config = dict(
    encoder_arch='resmlp',
    model='image captioner',
    dataset='photos with spoken descriptions (Open Images, Localized Narratives)',
    train_examples=101725,
    image_size=64,
    crop_scale_min=1,
    horizontal_flip=False,
    translate=0.06,
    tokenizer='char',
    vocab_size=53,
    encoder_norm='layernorm',
    encoder_norm_position='pre',
    encoder_activation='gelu',
    encoder_mlp_ratio=6,
    encoder_parallel_block=False,
    encoder_inner_norm=False,
    encoder_moe='top_k',
    encoder_drop_path=0.15,
    encoder_num_experts=16,
    encoder_moe_every=2,
    encoder_expert_mlp_ratio=2,
    encoder_experts_per_token=1,
    encoder_shared_expert=False,
    encoder_patch_size=[8, 8],
    encoder_conv_stem=False,
    encoder_layers=6,
    encoder_width=256,
    fusion='prefix',
    label_smoothing=0.05,
    decoder_width=128,
    decoder_layers=8,
    decoder_norm='rmsnorm',
    decoder_norm_position='pre',
    decoder_activation='swiglu',
    decoder_mlp_ratio=3,
    decoder_head_dim=64,
    decoder_fused_qkv=False,
    decoder_bias='none',
    decoder_qk_norm=False,
    decoder_parallel_block=False,
    decoder_inner_norm=False,
    decoder_drop_path=0.05,
    decoder_positions='learned',
    decoder_prefix_bidirectional=False,
    decoder_connector='mlp',
    decoder_tie_embeddings=True,
    residual_init='none',
    optimizer='adamw',
    lr=0.00089,
    beta1=0.9,
    beta2=0.999,
    eps=1e-06,
    grad_clip=1.0,
    steps=22300,
    batch_size=256,
    epochs=56.1,
    lr_schedule='cosine',
    final_lr_fraction=0,
    warmup_steps=660,
    weight_decay=0.3,
)
Rows from block 3 of the image encoder of a small image captioner, named by matrix and row number. Rows with one number within an expert belong to one neuron, the router's apart. Each number is 128 + 32 x the weight over its row's rms, rounded and kept within 0 to 255. All counts start at 0. After the name is the row's rms in percent of the matrix's.
Before each expert's rows are labels from the 100 images, of 14848, where the router gives the expert most weight on average: "colour at peak" is the nearest of a few named colours to the mean colour under the peak. Only what is clearly more common there than usual is listed. The data: photos with spoken descriptions (Open Images, Localized Narratives).
# router: router (encoder.blocks.3.mlp.router.weight, 16x256), inputs 192-255
# up: expert up (encoder.blocks.3.mlp.up, 16x512x256), inputs 192-255
# down: expert down (encoder.blocks.3.mlp.down, 16x256x512, transposed), outputs 192-255

# expert 2
colour at peak: pink
router.2 135 [ 47 124 119 153 129 115 131  72 163  98 149 141 107 154 167 126 152 118 105 128 137 155  73 144  80 138 120 130 142  93 101  76 138 141 105  63 122 108 132 159  85 108 102 121 110 113 199 155 165 159 125 102 134 125  57 137 126 106 204 167 102 114  98 119]
up.0 164 [ 75 154 118 133 142  81  96 110 192 110 144 130 120 206 185 129 126 144 119 129 142 122  50 142  73  94 126 134 164 129 149 116 158  65 121 103 121 139 141 157 107  96  97 106 127 158 134 135 115 166  86 141 135  83 106 156 107  95 159 145 130  97 104 176]
down.0 170 [108 121 129 125 118 195 149 121  85 167 170 116 138 211  92 125 158 115 174 128  56 141 147 161 130 153 135  90  99 122  76 105  88 151  89 121 125  85 137 123 112 105  86 151 154  96 103 135 142 152 134 125  93 146 153  41 161 176 123 136 116 103 173 120]
up.1 117 [ 92 146 191 120 161 118 135 107 151 113 138 122 115 184 126 111 140 138 178 130 157 133  77 162 133 111  89 123 143 124  93 130 129  89 139 105 111 127 142 119 141 115 122 148 133 157 123 123 176 153  83 184 108 144 135  90 124 127 158 166  93  61  61 146]
down.1 118 [102 154 136  67 132 157 156 132 105 165 165 118 147 171  75 113 132 123 178 123 102 127 183 169 184  64 115 135  83  91  29 140 148 115  90 144 153  78 106  87 111  85 132 143 108 106 108 120 148 141 144 122 109 148 118  88 113 151 103 147  87 102 220 126]
up.2 055 [128 141 162 133 188 118 133  81 107 134 110 127  82 138 117 159 155  96 136 107 130  60 107 228  72 114 138 151 138  97 138 124 111 105 143  89 136 133 115 172 104  85  93 149 191 147 113 147 149 133 113 191 148 109  78  84 125 133 136 167  92 116 176 177]
down.2 052 [125 152 103  97 161  68 110 142  99 101 157 128 176 198 102 111 145 161 124 130 143 136 138 137 164  78 151 121 114  79  73 110 161 105 116 105 163 106 129 111 123 111 112 102 108  72 115  75 151  77 208  93  64 144 221  91  98 118 105 116  82 136 173  92]
up.3 075 [158 149 188 133 118 123 173 130 105 166 126 140 153 136 156 101 128  84 151  95 166 147  77 108 140 111  96 117  94 101  97 126  92 156 120 145 100  70  86 123 152 163 119 166  82 102 117 138 179 134 132 155 154 150 139  69 188 124 113  96 151 115  87 146]
down.3 069 [104 223 159  59 101 143 171 117 146 126 174 152 111 148 120  81 129  78 177 124 166  90  93 131 126  34  77 150 134 112  84 180 165  58 128 141 116 111 106  99 108  88 148 129  77 153 152 112 150 107  81 172 137 131  82 172  62 138 122 137  98 142  65 169]
up.4 130 [131 163 190 131 133 165 187  95  97 139 125 118 107 125 122  99 147  89 190 111 140 122  73 134 158 118  55 110 123 109  86 120 104 120 150 105 121  78 114 119 136 165 124 139 114 152 120 145 176 119  85 198 136 124 124 103 144 136 101 130 110 117  79 137]
down.4 122 [104 203 137  72 125 110 153 121 136 135 152 138 130 213  68  90 121 111 166 101 172  97 116 129 166  48  97 147  78  71  50 165 163  51 109 140 141 132 115  73 113  86 169 119  89 127 125  81 153  87 115 146  96 119 113 141  98 109 100 127  72 108  99 137]
up.5 036 [135 154 168 143 109 127 125  66 151 162 100 109 194 196 157 152 157  75 126 124 157 114 120 177 115 128 109 117 123 169  84 132 128 176  98 168 124 152 114 108 138 133 151 130 113 104 150 154 122  49 167  82  74 121 107  60 137 207 141 133  81 103 101  86]
down.5 032 [149 162 121  93 120 105 162 154 177 145  90 142  70  74 179  97  93 180 162 142 126 144 130 165  96 101 158 112 158 127 190 106 171 150 136 123 116 158 116 168 126  96 167 151 110 125 160  75 175  85 183 150 180 139  90 160 103 134 100 124 131 105 114 144]
up.6 075 [ 79 109 103 157 153  82 106 118 183  80 127 148 106 173 167 166  94 146 126  71 155 118  79 161  60  69 161 143 123 116 128 125 168  87 124 110 113 136 112 135  87  87 115 141 132 167 141 134 104 155 116 110 149  97 109 129  96 104 179 126 113 112 152 157]
down.6 072 [122 108 136 137 135 187 125 106  94 180 156 122 144 208 105 136 134 118 133 107  78 133 142 161 124 172 148  98  92 125  92 139  83 151  93 111 130  98 132 111 128 118  74 174 140 100  75 110 151 136 149 100 102 130 176  32 157 165 126 127 123  97 190  99]
up.7 048 [148 122 200 113 120 166 131 151 118  64 140 116  89  86  35  83 121 147 105 193 117 212 145 153 134 138 188 121 167 115 128  69  91 144 134 117 164 147 170 154 122 176  83 113 173 123 114 128 108 154 173 125 151 134 121 133 140 114 145 174  75  97 218  79]
down.7 046 [168 151 139 163 133 100 122 145 117  54 114 130 115  43  95 133  94 121  79 107 128 142 139 159 195 146  99 134 117 126 141 146 136 104 178  87 136 150 128 138 125 123 129 175  88 110 145 119 126 157 137  96 211 119 105 227 114  95 158 129 118  85 222 121]
up.8 034 [129 118 146 129 121  94 116 157  83  80 112 113 157  44 171 140 163 131 149 133 108 144 176  87 198 137 115 151 149 110 132  83  94 144 182 161 162 141 169 136 111 129 125  94  79 131 105 122 130 135 134 161 151 124 184 161 140 108 122 102 118 131 172 172]
down.8 030 [124 112 152 134 111 105 108 110 152 105 111 128 101  22 118 128 109  77 124  74  93  71  97 126 171 125  55 143 123 107 154 147 125  84 118 141 142 140 105 112 104 123 182  61 185 188 124 220  85 183  88 140 182  42 126 185 139 103 105 107 146 139  21 166]
up.9 098 [142 138 108 124 135 127 155 140 121  78 131 140  83   0 143 115 143  89  82 165 112 127 102 114 121 149 164 133 178 127 125  71 150 102 109 102 126 119 113 174  72  97 126 105 160 123 140 137 130 168 131 111 159 133 117 187  94  91 165 149  80 147 185 106]
down.9 099 [169 116 134 192 131 143 119 116 127 119 157  96 105 224 128 162 142 116 119 133 134 105 148 137 120 168 103  97  64 122 146 185  79 115 146 128 164 173 200 104 117 128 120 182 111 174 104  74 105 149  88  69 105 109 136 175 151 137 165  72 120  99 112  91]
up.10 096 [116 169 128 115 153 132 133 101 122  83 130 131  74  47 180 135 151  84 100 154  78 122  74 106 110 151 121 158 172 129 153  82 156  70 117 107 128 128 123 186  87  96 129  94 171 116 118 158 122 179 102 143 143  95  99 183  96  90 152 164 111 150 149 151]
down.10 095 [157 108 143 164 151 160 136 115 127 122 158 120 128 255  97 138 135 126 156 161 133 120 115  99 137 168 113  65  71  93  91 142  99 104  97 123 133 161 188 104 107 142 116 161 112 117  92  77 130 129 118  86  74 137 204 113 170 155 135 101 116  92 112 102]
up.11 057 [ 96 138 151 130 134 140 122 116 161 149 134 152 151 190 127 158 146 143 154  79 180 125  85 144 132  94  70 103  92 110 140 143 130  91 139 156 115 106 137 126 139 137 145 152 118 166 109 115 145  56  75 164 160 113 135  94 117 161 125 142 159 101  62 142]
down.11 053 [127 195 110  35  98 124 121 133  96 165 111 134 164 168 111  74 146 125 181 109 112 116 155 148 133  68 144 152  95  86  32 134 129 113  86 115 120  74 101 114 104  87 136 145 130 128 131 143 173 116 134 130  75 101 153  76 107 142  85 160  73 118 173 118]
up.12 046 [122 132 195 104 117 163 134  70 100 153  77 136 140 192 117  84 167 119 160  93 143 168 160 136 139 105  72 144 114 157  79 150 107 144 159 101 116  95 133 112 143 204 124 193 135 177  75 130 156 114 143 198  78 150 108 100 146 157 120 112 146  77 120 111]
down.12 042 [ 96 174 132  69 131 150 117 155 110 107 144 172 117 144 109  87 151 127 173 125 127 102 150 122 133  42 110 139 138  85  61 144 197  40 100  96 163 123  70 118 155 114 143 157  60 154 136  82 135  95 141 124 116 136 134 141  81 107  88 104 123 141 197 120]
up.13 138 [148 126  86 125 121 119 140 132 126  89 134 155  91  28 170 123 157  83  90 169  99 117 108 101 120 163 139 145 159 103 142  50 135 102  95 101 125 128 100 150  83 100 135  68 115  92 150 157 129 171 143 112 163 125 121 199 113 105 149 107  83 157 136 111]
down.13 140 [160 109 145 188 112 154 113  99 155 112 153 100 100 223 146 148 115 102 135 154 149 122 124 123  93 168  92  85  82 136 164 153  93 117 136 143 131 177 197 113 120 124 106 189 141 160 101  89 108 154  68  93 107 106 117 161 150 143 174  81 169 110  81 121]
up.14 041 [136  88 114 126 104  62 133 168 131  76 134 148 162 170 108 113 125 165 160 160  64 111 143 127 104 195 134 116 139 167  84 116  83 157  74 143 109 161 130 111 137 145 110 116 148  93 157 141  81 103 145  91 148 156  78 105 161 110  89 144 139 117  94  95]
down.14 037 [120 121 165 131  80 143 123 102 161  89 124 130 115 141 191 183 125 126 108 156 115 132 167 143  75 171 138 116 144 177 203 139 108 173 122 108 124  82 144 134 117 147 102 135 137 155 113  97  81 151  98 155 115 179  95 152 123  86 170 179 166 160 137 126]
up.15 143 [103 147 117 146 127 103 146 135 164  73 156 136  98 100 206 150 141 113 111 164 128 127  76 104  95 126 135 107 173 111 160  90 142  86 132  95 152 138 136 169  79 109 137 100 134 125 135 131 111 186 113 111 186 118 106 212  67  60 153 143 121 127 164 139]
down.15 146 [148 112 152 185 135 194 151 105 130 143 170  87 107 221 110 148 153  95 146 125  83 133 141 137 139 172  91  79  75 123 112 131  93 133 117 131 160 138 187 130 104 122 105 189 132 120  87 121 117 171  87  83 113 103 142 117 162 166 146  86 139 101 155 117]

# expert 8
colour at peak: black
router.8 086 [166 134 158 160 134 156 152 189  96 173  79  90 103  67 114 153 148 138  89 174 146 129 161  74 168 135 153 145 146 157 185 148 111  97 105 165  99 112  90  98 145 109 137 126 150 124 101 155 114 126 125 156  79  99 158 134 125 172  63  86 174 210 185 134]
up.0 087 [102  93 146 125 189 113 157 190 122 155 149 115 131 104 119  89 105 173  88 119 124 107 134 140  81 115  95 172 155 164 109 100  92 177 108 134 120 136 109 105 122 163  51 160 189 141 158 127 105 162  95  94 126 102 140 105  99 182 121 137 131 173 166 158]
down.0 078 [142 108 112 115  89 203  99 148 107 170 128 131 119 129 149  99 105 118 141  84 111 160 105 112 126 120 130 114 124 136 138 113 159 157 123  73 150  73 157 130 111 130 107 130 162 117 122 122 143 177 127 122 167  99 147 139 150 140 125 112 112 124 107  75]
up.1 085 [114 149 121 130 166 115  99 120 117 129 112 107 136 117 117  88 113 128 151 139 176 110 131 140  83 139 107 169 121 146 145 100  90 104 112 152 152  90 117 140  94 112  94 116 117 150 125  58 132 108 170 143  40  93 113 146 106  63 142 136 156 130 240 128]
down.1 064 [150 169 122 111 133 134  81 127 189 147  73 106  74 132 135 173 158 101  98  98 157 161 128 157 119 168 129 127  86 137 118 157 132 141 139 144 130  99 163 145 144  97 120 185  80 129 181  70 140 122 158  76 136  95 119  82  90 131 154  52 151 145 149 124]
up.2 098 [129  80 143 145 134 106 141 134 136 104 147  75 158 169 126 162 131 235 107 129 117 181 213 160 102 140 137  99 108 136  85 193  97 107 130 106 119 171 154 112 102  92 114 164 136 119 174  68 132 200 169  98 114 128 118 123 143 147 139 130  81 164 188 129]
down.2 100 [116 134 115 182 172 208 149 102 111 152 100 136 132 108 182 130 118 114 100  74 112  93  68 112 115 121  89 106 123 160 161 157 130 166 166 160 110 144  91 141 168 159  37 134 187 143 157 198 116 118 111 169 173 113 110 158 130 106 185 135 115 166 125 141]
up.3 084 [149 136 169 160 106 144 150 125 105 139 155 113 127 113 140 134 161 110  76 150 148 171 149 117 130 182 122 145 162  90 108 144 105  92 115 155 104  86 139 154 198 132 145 124 108 127 141 173 148 104 106 134 146 126 120  65  79 141 101  97 169 153  75 131]
down.3 072 [165 145 120  80  99 100 155 212 128 120 129 163  93 123  75 155  96 143 113 124 164  73 182 142 179 141 148 129 137 166 151  74 121  95  96 139 184 133  99  57 122 186 126 110 155 125 115  90 122  74 143 132 109 187 104 126 102 100  66 127  85  98 163 158]
up.4 088 [108 182 104 147 144 127 110 131 119 143 119 174 183 138 147 150 105  82 147 217 132 128 149 103  96 173 103 115 163 159 101 148 118  91 115 204  97 125 134 153 125  98 132 107 117 102 124 118 120 157 152 145 115 160  98  98 132 197 116 118 172 171  41 175]
down.4 077 [162 131 133  95  94 129 105 181 133  78  83 134 161 120 160 141 126 126  71 156  87 121 175  72 142 105 155  85 178 144 162 152 135  96  99 178  90 108 115 109 125 135 142 158 120 156  76 132 114 174 131 160 117 140 142 185 100  89 140 150  47 114 176 108]
up.5 088 [ 75  79  95 100 167 113 135 144 176 144 168  84 154 171 131 102 152 170  91 108 187 115 130 119 153 105 195 113 112 136 133  90 141 120 124  80 133 119 134 127 121 164  82 139 153 105 109 110 101 102 118 139 192  76 182 121 131 114 114 136  98 177 111  62]
down.5 074 [161 111 111 128 144 213 128  93 142 152 139 116 110  90  95 108 132 139  83 148 134  91 160 176 124 152 157  82  93 152 186 171 171 177 146 140 111 131 175 103 106 108 112 159 126 146 135 169 119 170  63 135 162 127 203 134  97  68 155 104 171 150 168 106]
up.6 095 [ 99 136  93 113 105 114 138 143 142 124 124 175 147  42 118 171 104 121 141 167 138 121 128 138 148 160 123  98 156 118 193  73 143 132 117 116  90 126 157 175 125 100 125  95 158 116 150 156 130 141 162 146 105  95 111 117 116 195 128 164 138 163  17 140]
down.6 090 [155 130 133  98 119 120 105 158 123  84 143 119 141  97 108 123 120 124  98 181 167 134 128  68 142  94 147 126 119 136 161 184 146 131 101 140 140 120 116 107 163 128 124 118 118  97 103 125 146  89 166 116 168 140 158 191  87 112  90 143  86 169 168 155]
up.7 086 [143 186 131 146 107 133 137 116 131  69 171 139  64 100 168  45 123 113 143 116 191  92 102 126 114 124 100 143 130 140  91  90 164 110 160 118 164 146 128 174 141 140 132 115 131 106 111 117 126 143 142  70 189 145 161  97 128 132 124 122 136  47 119 146]
down.7 081 [147 150 147 145 168  96 109 143 139 168 162 121 121  58  97 155 149 123 140 119 138 125 144 139 133 107 125 156 101  47 108  95 117 118 127 156 105 114 116  87 143  86 192 104 164 104  96  81 137 160 121 129 148 195 174  97 134 133  93 122 123  86 124 129]
up.8 079 [195 179 118 143  73 188  92 123 134 147 156 129 121 149 117  72 150  98 194 174  77 180  43 153 141 101 159 162 138 103 130 125 139 130  76 184 138 144  92 173 172  72 205  93 188 121 104 196  93 126 117 151 160 124 176 129 101 184 100  88 110 163  56 124]
down.8 077 [155 110 137  81 116 157 103 127 108  53 129  66 156 133 157 187 136 159 144  86 150  97 171  55 155  24 105 105 118  95 133 123 129  93  80 122 114 118 134 159 124  89 122  99 104 141 119 160 144 149 149 113 143 108 163 144 139 127 158  93  89 161 122 103]
up.9 092 [136 110 165 152  94 156 127  80 104 188  87  99  64  54 129 103 121 111 160  83  51 166 106 149  92 201 165 143 173 148  99 116  72 170 116 122 133  76 110 174 105 133 126 162 172 167 103 149 133 169 171 127 134 118  98 146 131 147 140 175 111  92 169 150]
down.9 087 [121 166 116 151 149  70 158 145 128 112  97  88 132 117  96 119 138  88  97  49 138  75  83 137 143 100 109 151 136 156 104 149 156 174 158 168 166 154 119 133 149 154 196 143 139 139 110 179 109 111 162 126 135 118 107  66  85  87 107 125  77 126 110 126]
up.10 084 [ 68 166 182 125 143 124 132 125  89 179 159 175 110  90  97 139 123 100 137  97 110 184 106 104 102 148  81 224 143  64 124 108 155 142 126 104 153 117 122 182 105 123 172 151 139 146 110 128 219 123  99 125 123 120 108 154  98 134  67 120 115  61 146 151]
down.10 080 [141 191 137 127 141  65 119 108 174 149 150 110 181 129 114 123 113 117 152 132  90 112 137 175 177 102  96 191 178 131 113 103 147  98  31 137 124 135 124 150 143 106 118 106 118 135  98 150 117 104 156  99 142 165  99 152 125 143 125 168 135  78 126 153]
up.11 081 [140 132 143 175 142 109 142 116 175 110 138  63  88 155 109 144 115 130 133  92 123 185 136  64 129 113 127 100 127 148  93 147  81  73 118 109 205 153 118 129 119 123 142  95 139  97 100 110  75 126 152 115 129  99  90 138 178 158 129 174 101 136 160 136]
down.11 075 [151 114 109 211 172 165 114  69 164 129 153 182 117 145  76 120 165  69 135 133 113  80 157 138 100 176 131 107  82 109 174 132  89 126 175 114 145  90  97 133 114  83 142 177 172 136 129  61 114 104 122 105  84  66 164 165 135  94 132 119 142  96 161 138]
up.12 090 [162 112 168 152 139  89 145  90 148  88  58 112 116  65 139 179 140  96 179 157 140  88  91  87 160 154  80 172 105 140 113 117 143 126 158 138 147 117 125 173 133 177  97 141 107  56  82 126 155  94 140  92 148 121 157 114 100  97 128 178 103 180 156 132]
down.12 079 [147 100 107  80 125  88 148 101 122  67 164 107 134  59 120 177 135 114 168 128 139 109 170 152 126  84 126 114 193 148 122  41 162 112 113 140 146 156 136 131 167 111 185 162 144 140  69 131 182  94 151 149 124 118 119 139 155  96 111 138 110  94 131 101]
up.13 192 [102  31 100 153 115  89  87 153 125 150 100 115 131 158 102 134 110 235 120 137 146 115 197 162 117 137 181 123  89 180 144 185 112 157 143  86 111 176 181 103 143 104  80 146 171 152 139 107  90 124 122  87  95 127 113 151 124 160 151 165 118 131 166  77]
down.13 220 [116 116 113 152  96 215 129 139 111 134 130 128 124 160 172 118 146 112 111  93 115 103  80 119  86 172 121 117 123 139 160 167 144 118 191 140 112 125 135 146 129 155  57 164 147 145 169 166 126 110  96 126 153  89 131 159  98 135 142 111 131 167 113 157]
up.14 094 [174 194 119 170  89 173 154 133 159 106  76 132  93  35 120 136 113 129 179 130  83 169  76  87 114 152 127 119  92 120 156 121  90 184 153 153 135  81 128 164 130 116  83 164  99  98 146 121 102 105 192  81 144 205 147  51 150 124 160 163 160 123  87 161]
down.14 090 [111 181 128 188 149 115 110  84 152 135 122 106 132 122  88 169 151 110 126 123 116 120 100 172 129  44 113 135 125 135 136 121  71 129 114 151 146 151 108  88 100 181 132 155 123 131 113 153 132 160 148 170 142 164  77 127 107 159  87 159 160 106 102  91]
up.15 101 [138 111 134 178 142 128 149 118  92 148 137 131 117 207 114 124  91 162 143  88 132 105 176  87 124 151 176 111  78  85 146 112 101 199 154 100 134 118  99 143 108 138 109 136 168 153  85 154  85 190 153 159 104 148 120  41 141 128 148 102 153  79  89  72]
down.15 091 [104  81 114  97 113 128 146 146  93 140 126 114  45 156 166 173 132 152  89 107 114 137 101 162  65 110 127  96 146 134 174 120  92 126 141 106 121  78 129 139 141 153 116 150 154 123 170 140 106 160 157 180 169 125 122 137 152 147 141 160 115 126  92 105]

# expert 13
colour at peak: white
router.13 089 [168 139 140 151 122 155 159 188 117 178  78 106  97  60 116 148 154 134 111 178 142 123 174  82 184 114 132 138 165 159 170 129 122  80  95 169 101  94  77 112 147 105 165 107 140 104  97 145 107 120 132 172  81  98 163 118 125 166  75  91 163 193 149 139]
up.0 111 [126 106  72 146 114 132 170 141 140 125 100 183 130 137  97 112  91 127 112 116 182 152 168  98 152  52 109 138 169 121 129 200 117 101  72 137 108 120 133 109 190  73 109 140  56  69 149 115 125 134 123  43 110 137 138 139 129 101 140 118 173 171 152 111]
down.0 110 [224 137 110 106  92 152 150 115 110 125 104 113 108 174 161 159 140 165 127 196 142  97 132  74 157 137  55  88 144  98 129  90 148 112 119  89 127 107 155  67 149 127  96 106 115  90  71 184 154  89 144 113  81 147 143 168 122 123 150 109 107 197 139 137]
up.1 101 [152 109 142 116 130 132 144 128 136 124 199 192  92 154 110  95 133 153 145 129  46 167 110 100 129 114 124  55 129 103 113 111 108 171 144 154 154  82 128  79 122  92 160 127 128 157 123 113 162 146 142 132 119 153 186 135 133  71 151 179 115 167 108  70]
down.1 086 [160 224 142 132 157 139 116 108 127 129 142 123 134 127  77 158 105 149 155 108 139 113 123 179 131 149 140 117 109  97 123  96 129 111 126 154 159 119 112  83 123 118  86  88 161 106  84 135  81 129 106 113 100 118 140 131 138 149 147 102 155 158 120 168]
up.2 096 [102 147 141 178 138 106 104 155  91 102 128 110 142 145 138  78 145 134  82  84 140 113 134  73 101  53 154 124 118 157 169  69  99 195  99 159 189  72  77 133  95  94  87 122 157 140  95 103 139 177 110 103 101 113  87 146 126 113 116  68 107 111 153  68]
down.2 102 [143 143 183 121 152  70  98  98 221 102  84 110 119 120 165 146 139 104 150 145 148 131 102  79 153  62 129 137  91  86 141  78  99  76 131  75 115 131 155  84 137 116 130  99  36 106 179 100  87 130 104 121  98 156 112 170 141 134 104 106 115 120  93 139]
up.3 103 [ 87 208 137  99 126 141 168 127 136 134 110 171 130 177 149 156 125 149 118  47  90 163 143 108 165  95 136 121 153 115 131 174 183 186 154 113 116 110 123 101 171 100 148 122 178 149 126  91 108 197  90 123 174 125  85 172 122 117  80 130 139 125 155 153]
down.3 097 [111 142 184 119 122 160 166 117 100 144 131 108 195  73 195 163 130  88  75  78 145  64 178 168 139  91 188  60 115 159 141 183 153 172 124  99 133 100 169 114 149 126 115 145 112  82 129 173 117 162 163 144 118  83 149 103 144 101 123  87  78 155 112 115]
up.4 102 [120 140  71 124 136 138 111 155 118 155  95 130  91 182 159 124  83  95 175  94 163 146 111 122 189 156 141 134 195 153 153 168 108  78 104 106  51 183  96 106 136 115 119  94 154 114 159 131 191  97 107 141  99 178 140 146 135 120 182 153  83 179 128  93]
down.4 095 [114 136 131 132 155 116  55 106 167 166 181 139 172  95 122 100 191 116  85 208 176 126 165 115 113 129 107 134 163 109 134 138 169 105 139  99 135  92 158  77 119 138  78  74 131 122 114 167  89 177 105 142  78 154 119 166 115 139 125  87 156 128 158 113]
up.5 109 [113  38 144 144  82 106 158  69 128  76  90 146 165  62  99 113  84 102  78 162 142 147 197  87 133 154 183  90 151 123 134 101 129 155 188  93 165 118 183 135 200 117 167 156 123  88 158 113  79 231 154 115 154 117 114 143 121 107  96 166 105 109 123 100]
down.5 114 [135 115 156 142  96 120 158 107  38 164 144 164 160 181 165 158 126 165 122 111 146  89 171 147  91 146 159 102 104 119  96 181 165  91 167 163 125  84 145 167 106 194 129 141 149 179 108 163 105 150 100 104  82  63 101 123 138 168 138 137 137 144 101  91]
up.6 104 [138  95  66 175  66 129 106  99 182 130 105 139 195  44 126 108 135 113 134 135 201 123 121 176 144 159 127 106  69 139 119 149 132 157 134 182 130 220 161 102 190  99 137  83 133 101 141 104 151 160 123  82  93  76 104 179  64 161 106 139 109 156 113 111]
down.6 100 [157  81 100  89 126 116 126 117 112 111 150 118 159 255  96 134 192 174 137 152 104 137 120  60 155 105  83 133  68  94 160  86  98  90 171 149 114 177 130 118 162 126 138  93 147  62  83 124  77 114 165 109 132 126 187 156  96 100 123 133 107 146 147 122]
up.7 105 [107 123  57  90  99 106 151 144 146 123  99 108 154 152 118 104 124 106 116 131 111 160 147 148 150  86 131  97 161 107 119 151 175 129 108 198  72 148 107  98 135 101  78 155 104  74 134 191  79 165 156 120 109 165 121 121 137 106  76 111 190 131 155 137]
down.7 116 [189  36 128  99 101 190 137  86  90 127 118 114 150 192 126  88 165 110 150 111 127 145 133 132 123 119  65 137  88 102 115 131 103 153  90 128  85 121 121 118 208 166 110 140 137 102  73 142 130 119 113  99 201  55 140  76 109 139 122 113 143 161 154  43]
up.8 100 [ 89  94  62  91 191 169 124 114 137 169 158 145 158 121 101 118  97 115 132 136 114 164 141 110 142 140 126 207 127 117 141  95 126 124 147 149 153 136  61 113 109 171 125 100 117 112 153  84  99 117 162 114 154 182 111 107 161 166 115 154 200  96 145 144]
down.8 096 [ 97 114 150 105 126 156 140  42 169 122 169  87 137 119 137 131 150 128 109 122 161 146  90 128  90 144  85 185 135  99 181 153 157 153 149 110 159 122 119 181 108 143 151 115 113 114 156 160  81 105 118 122 117 203 108 111 108 166 122 119 147 131 138 130]
up.9 101 [188 153 172 117 195 151 151 156 103 126 158 101 172  56 136  62  93 103 140  67  60 178 134 152 151 150 150  97 171 109 159  73 151 167 137  99 143 218 110 144 114  74  77 137 118 158  86 118 164 152 132 109  97 154 134 127 155 118 156 147 168  73 102 119]
down.9 101 [150 139 163  98 133 160 112 115 190 144 138 161 191  87 123 156  82 131 143  91 145 130 125 134 132 126 112 115  94 118  94 126 182 195 150 133  87 144 116 113 134  99  97  90  96 130 178 132 117 109 104 186 168 114 147 168  69 139 124 119 119 188 134 148]
up.10 094 [153 130 155 146 172 109 126  76 153 148 123 182  85 187 167 139 103 147  86 106 178 154 158 133 169  75 186  94 124 143 136  97 150 156 125 146  93 100 126  85 150 170 159 123  91 165 159  81 127  97 106 157 175 187 143 208 147  77  70 109 181 149 132 132]
down.10 105 [135 132  72  62  85 128 178  90 129 124 134 108 151 147 116 151 191 136 133 158 169 177 104 169 123 112 111 151  96 156 196  88  27  84 131 103 123 124 147 169 123 147 196 107 108 117  97 130 108 109  49 145 118 178 129 155 144 115 138 123 115 101 101 146]
up.11 100 [112  94 135 124 112  72  97 119 124 146 152 104 137 137 127 163 198  93 122 136 193 110 171 117 147 138 169 142 131  93 131 151 155 114 131 156 131 128 114 130 178 149 123 173 145 135  95 131 123 174 139 174 129 115 157 123 148 173  80 169 115 114 122 151]
down.11 101 [107 134 102  82 148  88  81 109 104  94  53 173  98 166 181 134 191  74 160 116 130 122 210 122 156 116  93 125 127  98  94 112  89 166  85 129 119 143 236 147 173 121 163 173 117 131 120 134 132  92 141 100 160 120 152 109 148 100  72 131 128 101 163 129]
up.12 111 [138  82 117 161  91 102 105 141 145 164 158 157 149  96 114 122 182 161 153 149 181  82 137 137 117  86 160 126  86  59  84 117 157 111 152 161 116 138 113 127 158 121 146  61 109  70 121  85 111 123 147 106 129 140 159 143 125 165 124  98 116 181 117  98]
down.12 118 [203 134 134 138 129 117  93 101 177 117 130 138 151 228 135 136 113 107 113 131 139  65 163  79 189 113 113 115  69 135 175 149 120 109 133 133 124 131 146 145 140 110 126 123  94 106 106 131 172  96 115 106 120  91 145 137 131 107  93 106 125 195 130  89]
up.13 108 [146 146 103 154 140 147 102 113 141 163 113 111 136  96 141 122 144 136  93 110 134  96 129  95 148 129 124 125  89 146 165  92 145 139 109 174 132 158  80 118  98  87 106  61 143 122  99 129 140 128 160  74 161 138 147 113  99 197  27 109 124 169 196 124]
down.13 117 [157 136  81 128 141 118  97  91  99 155 131 138 165 171  95 141 158 132 131 133 153 136 125 104 136 145  77  84  83  67 165 158  94  81 105 142 161 110 155 141 161  74 117 155  76  77  62 116 170  95 108 136 162 120 157 139  96 126  74 103 115 187 139 164]
up.14 115 [212 148  58 138 101 100 109 134 127 149 141 117 125 105 113 150 164 149 110 158 125 136 109 134 191 116  89 175 133 152  49 139 144 140 100 147 153 183 173 147 181 116 139 122 130 145 147 166 132 138 108 102  73 139 157 159  97 126 121 134  57 179  89 103]
down.14 113 [118  24  78  81 174 100 110 121 119 122 115 138  75 232 139 119 169 178 130 107 126 180 159 110 169 160 153 101 109 103 126 117  99 127 142 163 127 114 115 144 159 133 128 116  85  75 111  90 130 130 189 138 162 117 151 156 113  82 107 123 119 166 160 135]
up.15 098 [135 173 157  62  98 102 137 167  81 133 129 165 160 125 109 174 103 144 114 118  97  93 139 140 146 136 104  98 111 126 101 135 102 129 133  48 194 160 110 164  91 139  79 139 152  88 153 120 166 133  91 116 129 164 147 103 131  98 182  88 179 113 131 186]
down.15 094 [121 123 123  79 146  86 157 130 179 115 125 152 103 152 152 134 152 115  94 145 137 117 169 122 133 159 107 180 120 166 130  73 193 191 166 122 148  72 128 132 128  83 156  83  62 169 170 114 115 130 130 108  94 159 169 183 170  83 153 139 130  87 141  98]